python train.py --arch="uvit" --model="image diffusion model" --dataset="stained colorectal tissue patches (NCT-CRC-HE-100K)" --train_examples=45211 --image_size=64 --horizontal_flip=true --conditioning="none" --objective="epsilon" --cond_dim=192 --norm="rmsnorm" --norm_position="pre" --activation="relu" --mlp_ratio=6 --head_dim=48 --fused_qkv=true --qk_norm=false --parallel_block=false --inner_norm=false --patch_size=[8, 8] --layers=8 --width=384 --positions="rope" --init="trunc_normal_002" --residual_init="scaled_by_depth" --optimizer="adamw" --lr=0.0014 --beta1=0.8 --beta2=0.999 --eps=1e-06 --grad_clip=0.5 --steps=10800 --batch_size=128 --epochs=30.6 --lr_schedule="step" --warmup_steps=320 --weight_decay=0.0
Rows from block 3 of a small image diffusion model, named by matrix and row number. Rows with one number belong to one neuron. Each number is 128 + 32 x the weight over its row's rms, rounded and kept within 0 to 255. All counts start at 0. Numbers have three digits each. After the name is the row's rms in percent of the matrix's.
After each neuron's rows are labels from the 100 images, of 14976 (inputs lightly noised), where the neuron reaches its highest value: "patch colour" is the nearest of a few named colours to the mean colour under the peak. Only what is clearly more common there than usual is listed. The data: stained colorectal tissue patches (NCT-CRC-HE-100K).
# fc1: MLP up (model.blocks.3.mlp.fc1.weight, 2304x384), inputs 256-319
# fc2: MLP down (model.blocks.3.mlp.fc2.weight, 384x2304, transposed), outputs 256-319

fc1.655 107:135110091166118134058104117110075118132101103135078137150138105157077116119146141120120117172096132104169137134120109073189108094119198117118145089080138135139093125134099129119145105148074169
fc2.655 098:153157117133148199199167131165156169124151109116184141127160129161174085153108113084128117110177142187123089110112129167049152127111065128102096152170140093114113144132169101183150094081157125
patch colour: white

fc1.499 139:144084117063089148200147146161100100167138128120139123119104109171128099048069107099128147100214108177071063140119171107110077163138141141081122099139093110115136139093141116080126145112092129
fc2.499 130:092152162182110104093097108071130159103115168163129148175096159108116178196154167127147079157087100148138167093168070138157144140081147098165186179082151111115154111122148162110101138146122112
patch colour: brown

fc1.93 082:147123129067098079159137089108137104148126147102070121109090119173095119100094188134069117084158199135095099115133160096139123114096199157084107087135106143175125132104097145070094115128088112
fc2.93 064:161172164217140117128080091130122120111127122099170115101164125104120152074134107122168123167143065149139104090140170142105114115108082113135183143106147123152182173106208121124110101146135074
patch colour: white

fc1.420 091:122133142112062123192114105118126139169121142120134103131122124114142172135135114132064179098124163122168092181126202152158133113094135161135137104133192134140079107135060111101109129099146150
fc2.420 078:146180168182094074127110149182122117077128089108140105120112105187073150076114137173154119143177118141091123081131125145096130119163093131114152106156125115087141143172161128119174139139097118
patch colour: pink

fc1.487 113:159113112090084061065094110074129092126124171113091138142114103108090124162140143174139144108102202093155153109143124143149173058104170152109121077129127089153143091168110119121159093089099156
fc2.487 087:142127104117167182195155173142170147164127072131112112107157134161169106162108112078115188089124131116101083109090157130070132140098098109157126135153111082115144101074161103108148099078126166
patch colour: white

fc1.490 085:174092085092089228176162161146145113192113116124129172111117146124043097100097143082123132115167119189087069120165195109161091147142160147078114102155134114105115119106130130122088115154120146
fc2.490 063:059140172203091102115103110082126165090135119144148120193140187143110138148116132144125124173128069165112124103118078149123085105106097083147153162073117119113110189171135145156094128131123133
patch colour: white

fc1.460 128:133104115080120173177152144173123118167089107135139140082148127152106096058072099097136123098234090194100086119118161100128080159141144147091098065183101089097118135096138150104086116115120161
fc2.460 109:093163174193093100107096095074136149104113173155128154184111138115107163183149185148144095170102098154117156096182084142154135125067122084147183169058169118143150114144162163119075123160128119
patch colour: brown

fc1.735 094:138127117150134134118129109099107162121132091132139152124095105136129116115133183137155135160145142167169073160144122140128106116109171122190144114125117089178112163118153148095115069100082146
fc2.735 068:129146039126141200131127126165136128164119100066112131138203148140126160120107119090111151141080121082153143092068078125084144118111094192122104099179112126132148097103179067136173120103122192
patch colour: pink

fc1.712 112:192107109086124127150111135074128098152153175064098123121076097158139134152123139109102201086127136099043119125141132170117108111151122118100104095136109164113193104130154087070122104066147156
fc2.712 137:151124114130099163106100137115203142160115081199117147125119215175093090131131141122105121124124156099148134109099101118147149107100162141059068117111161084128096115103152099124121128092088175
patch colour: brown

fc1.727 112:147063107099106160145131114150126148128107127126095149100107155127150066122101134134095109100080174123112128126151128170142117147126183115084157108161119114173093094131119072151148134113133143
fc2.727 110:100229174151137077061124163092127131099129140127121114142069122161093153136167136149190133159133080158104166107152135166093176106103135127183154161145127088086151157148125169103121117134087110
patch colour: white

fc1.550 108:160101143083119123133130142185099083142117115122156095117121097189147163094085083114144114104206130186124078138142179100150077137160166157095155107134087093169137154107142166106117099133132130
fc2.550 098:112166159187125122087090099085115178086139169163121141170145131114145134201149174144131114156084097102131142103160103108140138148104099094164159143080166117118143104159170160125088111173131118
patch colour: brown

fc1.190 130:161152081162122188170149145144177108200123081154136138069159166113117103130076156114140076158105110084120097140141132136103113066167116114157126089179071155079105091098138127096076119141177176
fc2.190 142:124164140143074089084082100105083157045193133082158127141098151197116095160180095120158152124172164156131067066128135142192142162135176161126097114111188121167110189181092152123139147105132100
patch colour: white

fc1.131 081:101138119147135144171154143162144113182104052137123126077094160158165125114106145133063120145092164139097109141164153157123142127195126156111110109168097134148111130146106171040040126116157096
fc2.131 064:133168163181121089074101106111176174068116093124144136136124159160092189153149094101135135193185076180130121082133152153116165132124121126170140148103176057099115162133118157082071135157181121
patch colour: brown

fc1.596 115:119076142110095081118096162081128088111148151095087099131133115116111099124213138138152145033116170141101159133176094127026180128128129125170078155140083155131135127170093108101182128041088117
fc2.596 112:173161095155161191135141110173181153154124090153121144107190166132132121166112147062108134149081112078160121116133093126135120138080130146125116145137164117131120083061186079117098115118132153
patch colour: white

fc1.670 114:151107117077077076124090113118119147101107136134103123174100120120110074083188101154159180150175146131121131103117114137153156146121137146118081159141081119183112150183066101165160138094094104
fc2.670 125:147157130090185178175149153146134128168158101124132124109128188165155153170088144113110111112122147110058136122135130143149129076083093170094088162174106086112145120118130116095079153112125163
patch colour: grey

fc1.78 064:138090138091090183159135135140123108143131124160096150168136148105074096141143086139097108105195145177086111104154191080094124163121150165084145088153154087128105152063123115120077138130097147
fc2.78 042:106173159173145105107087089092132191074127093134157168130127115136098137146114147094133146167133079195161100108110124178116110111119072107185145164068159111078136157162134124110120115179119104
patch colour: white

fc1.461 102:177101099080082122111101174113088084139067127108077133140096057123103092111137094158118133120087146102128037109114108150092134155188186173119151086177115137144127131133111117086186117110147128
fc2.461 064:115190119168148164129119083102071212091071122136160189169165125170124148170122174141074139120110108164107142066106119174140170089113089164055107173142161085157103142160106108141102153131170134
patch colour: pink

fc1.147 119:184112109063106165184132151150115105145152161131117127120102089177100114063079116080162167084165105197074088157144154106126058165148148157104103096128124091132102167119131156116131145118111111
fc2.147 110:106144169188111092103104083076081169090132174153135161173128182118119166189175189162140084169100090155148164074178104129179136122094136083139161162088148101143155099132141154122094136169123118
patch colour: brown

fc1.425 098:167150202185128089064135159062141073142150198104103140153134148141085125164125104141103167077184155167148147111151183112109168078136160157187139106098124149117189119180098163153125088070140115
fc2.425 094:099139137120077133174112099169105191115099116163148167100140147144158140097107090101165131155200102163100077126127135130163112205155114105084130153101158088122089183100165141118059158160160109
patch colour: white

fc1.150 097:154138097105108088099142106188133121147129079144059135147134170112074158141116142108146126168059181097160149136106126039093160129086210198133112065091153140124061140149100115107162125146125133
fc2.150 102:153170133172147152198090126108115137100152123089181127080149106135179112073156145100128114145181060173114108118150164163103092166120046103085156161126106061167187122102219153141115095132134112
patch colour: white

fc1.531 150:120070091122130122174163130171116161206167063137120105083147159150130170126103103162158113153135136117070073132136134142144122165103102167053095148159114118148075129095101152106098174131121135
fc2.531 158:136133182157137100120063116128155107066114155117163129166123123121123100146160160087096176119124095114158133104128162123102120141131095118200169129095157098155125092153187154112122103151128087
patch colour: white

fc1.739 183:156165186166106145147115188017086180133115163120141142128166177172162087168106079149104127094183135192168119130124159134173084075179145122111139082142131115158170169158102203138077128102176074
fc2.739 214:113175165134155136142103174080158153146107117164163174130131186163111146139106092098174046173189076160072124159206169130118096093125137084125150165109155126107134144107139218110036150163209094
patch colour: pink

fc1.578 100:167101128079110139156157098147112136146104118119140161133113133154093153122057132091127154108198150168061089148136165090144085133115158148127107077113117112186126136108104148090094106136163105
fc2.578 084:150203159245104129115096120103132141090105107153142171121128137095104144138141140124169112196138087107140133091154080178128133112118127097136190141073163119080116153128156116127129170178131108
patch colour: brown

fc1.736 109:110140104079112154203130132152055116153173124118162138124104112153131145089083127092141124094195088219100102122108144115146060168120104149118136126199114102123117159085132121114101125115086133
fc2.736 111:100147182178129101125087096087113174091122175163140160154118152101142175175145183103155105153102071160157151096158091133152130149078118105170185183085154107130156129108183150118097157164145092
patch colour: brown

fc1.270 121:123114132080096158144146123159105162160094110124126135095092114171105105071098091091153127104241113165079071151132185112120089153136162145076113100162125093116136150107136172111103125129124079
fc2.270 100:071159152189092082101089097046106177112105177188096153197112158096111158181163173170168097179092100155149152096153085125149142108082120081152149175082143114117139114155153136130097125161115118
patch colour: brown

fc1.475 100:162051104090112117127096113177153122129135186106083155105094100130145124117130157098114133079115171114121074124147137069161151114147152129092129079075137172137170124130130118102128111074101124
fc2.475 109:156135136198196125145141069116131115117150152131188167112166081089140174115141127079146103157103073158141143095134106161119104123102103138125226182126118113128195115071217119112104103156116106
patch colour: white

fc1.203 097:145033138050135135178091127155152085157104109102111123138122097160116088082097113128120154028146126118073109156125171109137120178127123185113161095166089132205147114117093110082152088113130134
fc2.203 075:103188187182121110134127096104107195062153128143160147149165150086135178147136155153146117166114068167142149094145148155107142142119090127137165158074168095107139151144144143143092142187161078
patch colour: brown

fc1.44 067:107127066128068191159165171082122147147089100132110145121125159134078112101097094085158096135124090133142077125157139106089099155059213091151114139189127092086087132091128144192095163095103173
fc2.44 052:107091147151091098106102112072118148099165154103128144174072142085120102183138141145122102093109105151077085143138089180150112131131103120142119160099122106113120186183168133132100101107152116
patch colour: white

fc1.72 104:120138121130076171198129149123098125112167094166132131120125125184115119027091104130139147112166077212081099122113138127116067183138127140117097127173106075108115148085094141136135170091100151
fc2.72 115:116154156173125109111115107094119159087113156150134153179117102091142170180152144121158099146089099179157150092160086148139130170073126099160173184097163098142162100111172135099107138148148094
patch colour: brown

fc1.295 110:110167131141128165116132122129087148111114074181136118110092142099147115077125101112176116150080124153156105111101133135200110151108146075162153080137114074097112143064092125102087208118098178
fc2.295 127:145153145163107115136122113146140198085104119178130156146155110109134128163146152096166082127104083194152112102144100128073128170089115074160149184097160081092111140110186114145110107153135107
patch colour: white

fc1.462 115:130157134136099119089082125117113101136093114150114126110107087149086107120178132144116099151099172112193131097089130101179105125173193147110115073113128136147099130168109132100127123101076161
fc2.462 095:171176111114183175166177146186165165155130082137153126099152159156150075161086151103106110117151158120092103103103149119102142143112093112121089160168137070120096122126139079166088092105135134
patch colour: pink

fc1.302 098:122067122141121106131097119146131087166150142076119132094098179140129151140193164213089143116116173097111093142160144157142120092129162188095127076198117168111143096092108152135144084077123118
fc2.302 091:125119161114115060083069109139148167065163152125121119137131090127108124184116171153122168104106127141063120082090078129115173156143099143191135121086167121139155138176133116086154102122092107
patch colour: pink

fc1.399 133:148109125154141119135095193146139126142166088188082145089153210112099113143103147173172088165138086123095142181196125132140103123120154118169172157075097124100101144138161178089123164154118166
fc2.399 170:084184135165139115162089092137092174063108149110192132131117099104191127130157141116118143140112090174186084110109130153126127182158119120127129162075156076166148156143170146125115161143175075
patch colour: white

fc1.50 103:125139081170131108143170140158117115125072080105095121060114115126081131106137131173129106186086145099089107070122088170108143156096129140112163116179155136168091102132072067118099143122067157
fc2.50 093:079162129103099097138109155118167150104146150147153093145133111143103120133027157129120179093126116126074164111059082139088135105127054116181059111135067131133110145163121115147152086100105184
patch colour: pink

fc1.305 070:123112152059115130152098161110120079177155127132129121157100088138130124115136094095121147083155106147123055157092164128100104115130139129116136091140119124116078145083144126061095096076136159
fc2.305 070:160155116190110170115132122117187165111081095148120202121139143161109071154111122105152109172138101160172084091125089145124134124068148082142106148132199090097104129098165110143100133115078148
patch colour: brown

fc1.274 072:193077159103115107105110138080154134147093127102122097167096115176114101107163147162131165125138173087121112100142115138095120143121140159077109150188077156155172080096116100118155114039104084
fc2.274 053:204134120170171154094132122126182158139160083150140154093171136162111079184115160091115110133102093108126112093117127099092149152108099099174115131094169104121130116113188109101126105093106104
patch colour: brown

fc1.656 096:150121138065108144136144169112071103162088118091103138128089074181103106122093092106093117113172152136092077092082157145155089130128142148080104057159095145132132141091190132086086115085146116
fc2.656 086:118152123197085124086123093109146156127109126152103175143117161112098136193150160135174093178123106111103096096179082115139143125078121083170109154074197119115101155142159138171085106135094152
patch colour: brown

fc1.543 092:149085119146069117115102144078108124113130061123165106141130112112147099146187145114155152095095178108140121072111117147164204110137141143158114146137111138176091166180080121145128105126130132
fc2.543 093:118179179150150113131088147130141139080155154173113134111140173077151104145126182145130100112083086135127138160148142136136135144104101100180134161089125098103131116158136131116104153160167113
patch colour: white

fc1.755 148:093116113093140117105125150137148091155109135063139067136123123102130158105120136161159103131098164095112143142161128100133182147151096173149077066167079166183133109173050100135147110075097125
fc2.755 151:106157151160157124126074109129138192055117132164149155149166121151134132169120150085119155106091089164123126073101093124107145165104111131151137179105138066100162127133199159088119141136066124
patch colour: brown

fc1.296 110:093160147050124201171151150144119137139082124104132136147159113166111106083103116084144148105175109168078116168122169086101120166115100113109106099119112103165106157101115125125096122138152091
fc2.296 092:154155131197103114123117095083153137125114091173090165102107118128080111165143141101160116163103110164177075086121100156068125106097147087175108142123171103105132153097172102111155111076075119
patch colour: grey; brown

fc1.685 096:087134134136096167081120170083091098142155103132155106126131177101129120106108111162134073069098189155121153147138107201142137127087115079110123155202058060106119142123111127124098153102134110
fc2.685 110:118172162171149108120107123123131165078134144162136159132132120078141139189145169107156106129107097160154126114163102122122133167127133099207167170071170105108155107122165135101103144139155085
patch colour: brown

fc1.716 090:151097128172072127100106144113137114119098105139087124145107133095100134170177144149142142144114181103177119115091118070114138109134190134080141057124113138163116081173105086104130139130095155
fc2.716 070:159110070136166238155155163175162146152114089128153122136168129166154099149084127064117143102148125139122118100117130138081112126085051106137097163155108107088084143091159085189128108094132144
patch colour: white

fc1.143 111:126082111090090089094124164068102078144119172087089135106062102136086135104136109146097169091110174136082124139116134147100119104167167183133086094153128141131162088118125110042165088101086163
fc2.143 127:165124104132113189096122124106186164163105089194137156160130179170114111149138123108101117106113161104147165102114078139160160112064149163045077141130163096143118105094148107145115111088081151
patch colour: pink

fc1.231 102:084158110127123148136113127093085121132144094101128070156136136094156122088105095138151115110067163139147140104064131130159160147124120095130106114140109113148077169157083134148123143122126163
fc2.231 103:158166164182161105150090101121114174083132156143160166139148104091170149149159172101149106129089081174182133098155118136127124143118132107174168178084162113118172104096176125122101153155153072
patch colour: brown

fc1.267 055:102136126126136121146181150087110135126124117142149201135097088145087106176111141062142109180077110141055111146121115132097129133186083124101136082235146083098089155112116193153096176087115107
fc2.267 035:148121161182134153153121136132173141070125129102128154130169131080118163141132125108122105116135068153114146140076108193064149142117123096157159120106140101148204145112152128084119089124149132
patch colour: brown

fc1.576 118:122111115086116137175164133161102123192119085111137147089118123168147093085103098080154147098196092177093043152092174097114046135123164149146147082184123102115116147087137121058102129148101134
fc2.576 085:066175168178084115109099099079128173097098149134142162198102154124109123165162167159141103177087111114105160098145061113179119099090128063116175152052133124127106125167126134188104109159119146
patch colour: brown

fc1.467 094:146089164114093072136104161072133091161105171080133065131112103115095119105155145140145122111149159130108122140123117073135179079184181113094104081158099145146145096150076120118170129116048096
fc2.467 079:111151128158153156180113112150136175113145134177120155096198203102172134175122149134126134108057106138120132131130109134115145142072104161138128159099155079121127123120190123124069128095144130
patch colour: white

fc1.668 121:119142116078125164168140126142109103173110119097137110148144119161141118037113091115148147087180117162133097137100169096139070152160151157109122089189099100132100140099130110104101095093133134
fc2.668 110:087182161191110141111107093115131183088111153157142153166116147101122147165130177115140076174096109135111165092175088152144125144086117099132163171064175135126121120130151167161072139186153091
patch colour: brown

fc1.223 162:087121154133086109088147118099091206073141110147136101131121124173149099090121080138160149122185112178141095070079125167164123179124151081068106160090123074165093210182110143177143174122127091
fc2.223 171:200130076110188159154130173097179105209145130157110104143136136101109191153076152099116112171101115094092162167155122075144112028130110122147162108172098191097175070084115134109094058141163142
patch colour: grey

fc1.537 125:153101133141113091084116140125138098166094150140084117114134134129089136150135146145168108133138112111155101133120151070178141094156217124127151047067121133152125097159128152087155147145044148
fc2.537 126:170158118152135165179135112172147167091146134134162133115172112112184090176122149090130133103141101192156096147130129156076130189123093127136099178134141098127105110124166093163149098130157092
patch colour: white

fc1.163 122:141111168100088097116049130134106098111179161126120110123083151166172125116193153182138112100128158145146114137155174153160173134121173143115130131080134124156143097164100185106112180067064111
fc2.163 117:142153119138167191160106128169145166086103075172180108096170150117151082103125181075111120116063129137173114113111115139077122165088109111111099204149116062121130122099165079147133142156146096
patch colour: white

fc1.344 087:112077109120141104118133147080114105189149153074085105137100133172129128158157142164098120077129135116099107108144148164130165094113155125126139099142068166174165110110106153114113092075139135
fc2.344 084:144149134170140127094152104155194159100127067139116138089124163170110102171097114106144133142148139130091079062090116156103175160108144117139095130107190061112084151156139105134125122110100145
patch colour: brown

fc1.220 077:131120147067085114167153142103143124198105109103156124114117117186159134126121081166136151123221108191104062166105186142134073151124152152108146062131096112080114128106108161100098125080148127
fc2.220 065:137158206217147093106112090136169147100103111134148147150195121083130101156171152146111090109120090148132145108155086102141119145089102074172225111086220096120134093136179126126110124134139137
patch colour: brown

fc1.539 102:125164096043078167146140176127114145115128078116124120171105146171119141071166118110122167100132189109138150129134143096134139154174168158087097129147110117165107125116070084111128107084140116
fc2.539 095:171193182157165118130098124139125101110113118093181123134123139154162160114127136144092091126160083157064163095175106149117141093101097153094152158168141090113185167125143156113074141128173092
patch colour: brown

fc1.647 067:154111133153127114118141115119146153148157103133064125099114117172172103117163145185168109126079146076088131143092135149098177107134119128119106141153119120096042100136136150126127149089157098
fc2.647 064:155157115168201132173125096139145149104107105096172177098162089138160118105115147041083165132094112134162073099085121142117102155175072153121129165126133127090164081096184108113136093148163121
patch colour: white

fc1.599 068:144183111130127194185140158143073172134138101111131132088081190097155033070144107142143141102135121129115081125138132158034141160116111084151068155159153088151116161094096136128077152082205150
fc2.599 050:116175134140111105131124105081105160042092145147144161159105075119089152179160103067111158117147116215165112138103117160162088133153092135180130129104190126134103136158074103093116142158145120
patch colour: brown

fc1.332 073:071096091047097192136153080124111134150117152101148161167156105137126152157125142133117114130171103170085051139097187162095067147102132144108118099147105107156134134114080145106094118113112133
fc2.332 048:137169188229114131114085127131156146062138119160121144084115144150107157141139144127153121144092134093164130088111124148076116154135146094177134159064168123081113131134144126151141114127110123
patch colour: brown

fc1.157 110:095112084128129222163190141152141163193126113161107143110117150171127119122097111108144125129212076139079090123155158081149084187133163139085105056170133121114089131042121111164087142142174139
fc2.157 093:105175193164110094107060115081163162099116165167122161158140165105097122184124194182140091120111084151123162131168114138124108060071108098145147180065143121090134153154117187129086100161150104
patch colour: white

fc1.445 111:124063138100124098088120176136143098171141126081076104130129160134103129115183130186099160067072163115117155108077089134143185113097156146098103158149095129161120150156078109158192118059092112
fc2.445 111:138171126138102130137107136147108179084126134198130153103152123055161132138153210178143108109108113147135132123178130125099136123126093097163139159080154066110127122150154124140074142157143093
patch colour: white

fc1.594 111:107153121171118143189120139131188132099142069147177121087186166092134093107088127120175103167152114116083138152159109107098182131127143068206073148095108139117095192132135155137100135114114108
fc2.594 164:119148119147134118113098064156069134092124161088172102128082104136151110091182155144087135149146118158183109117107139165147132138184139142067120149093155079201171117142128145124113152107132088
patch colour: white

fc1.3 089:144084138097094132185130129145122096144131107113138108136105069196143103086050100112112150112220105208084064140125208097168089127157095099109166087147091127108164156125124133119089146118145126
fc2.3 096:088164135201097109124105070100124181067135161154137169137122153100143147163159168132149093166080081155152160105176073121152139196100158115138161175067174128122147111150175158135095148160117134
patch colour: grey; brown

fc1.153 092:117134086105107176132135088129155191124082120121124175150146133113117113107130174129132121136076139119143129124146128135173101126115176106093107116102162110137051107097128091185094145143168126
fc2.153 101:119176190153151076071114160088134091107143138086126090103079096152112129121150121142149166121106088145129161065120149162059156109130139140141153132148101109141204164114161163093144091095079113
patch colour: white

fc1.326 168:102102136065090133138137128125072123152115163076149085155144081159150141097147089119119146094191142155173132132103143123159110148209135160110126096107110140192135157179061113144163094111141088
fc2.326 173:165170156134178139125075178124187144090126131181107169112146180139109145151083164148131084152131090159101133154173130109102134107082114089155139142112176064076155121109189207076089157136092123
patch colour: grey

fc1.549 121:089118117101102170098144148158109104143101144082118071152138106155114142132067088091115132079187124172093084167116187114172104157124081188119112098144114126117121123131072114123108101146134133
fc2.549 131:101084182171127098150087123115127151061137138172093124115151135082164171114173149175128126134084104160174102097104126115067144179151141095181139125107167095107132092172175141124160159145078096
patch colour: grey

fc1.677 102:108103085061127119158151098135104123167106103103135119162134109174141141090090126132102130107203089186120072142111163087160037163140132142079126122147099070153103125086164155113084088130152126
fc2.677 092:114168170213108130136100121101136166079117125177126144143131132078122125167175176128147099148098067144176152107125081150098124144101123069179162161057159098120141120142172138114121121162110122
patch colour: brown

fc1.226 055:151084074127087136124111135079090122099147107129097139108119142140128144140100122131136092152076149145153093099103109164136133130106092156092089106107094133126103144104130172133075126088171194
fc2.226 048:128224113207129135125097127111164195051072124167140171151105075152120145139118111094120160132178079203129107104111129183113132115120118088188159127100152056117108118151136143095093111160159103
patch colour: pink

fc1.116 116:123152139138103107128091155073113137126151143128108111155169154142136132114098070166185126088106155127143132098094108114131158161177174120112078095068092096130131190153094132151134163117136127
fc2.116 110:150151102167155164196144143142108157117118123149148161103141134184157126079118099057143082138170105176127084132167158155115121154148140144098109167100131140058126109086171147144082174150195091
patch colour: white

fc1.423 115:114152117055118168154147138148127115144120118113117142110127127168145079111118118075147154125209101147070086137132202118120107190119119141131104111124099141128093130120139160069050125160155097
fc2.423 131:135149166183088082120081109078136136096130120158099126120102135102099127168156172158158098143089114175187096105130087151062149113116125096171102137114156110104123149139152123111165091098097110
patch colour: brown

fc1.132 113:085162105167140156172127167131157135125141105121171108104104153114162156070066116124233093126129090099116106173129121174116132162157080084159117125115089129086080174152114143157113143141159095
fc2.132 175:115159128166121103110077067100084148099099158103149142139080127100147118139181166132122115139103120158205104088111107168151158145146158136090122162089176068185172118132169137105105156105130090
patch colour: grey

fc1.432 155:149173163182135140147137190060094167121122159122122139143138147177127098167116104142122129080176124225124098119147165124149076067181134095112162094127112126179171152136135206128067110093177071
fc2.432 170:116176175133119149142109153092162160148115108161159169104129163152105148114105087090173046179184095139106115149205164118144072098129141093109147135099173129131116148111141202097064150163190091
patch colour: pink

fc1.59 089:120165142061115172140126075139098155129097102084117123140092067128116076124091102087150192112210132169096087146131128101115102164136154104144098098137123066152089129118116155089117111138112084
fc2.59 072:163144117200112140122108089085147141148097087190093155119138124111072122178139150111117101162104108148184092085125087144086134099103173075164117131123174112115105133088177097090160080089072136
patch colour: brown

fc1.758 127:145133086058129124180144128125157118151146150090137110130127133169141108133053188102159141111153128183086102138139162124141118155119069166104134116165054111153151128122122095118097106125174127
fc2.758 150:088106178175076066057088102144151144096122143147109143143112143135112199160145144128090151163105110093152150041130110116141137168118156128168120100104165109118153130152148137076110124102112105
patch colour: brown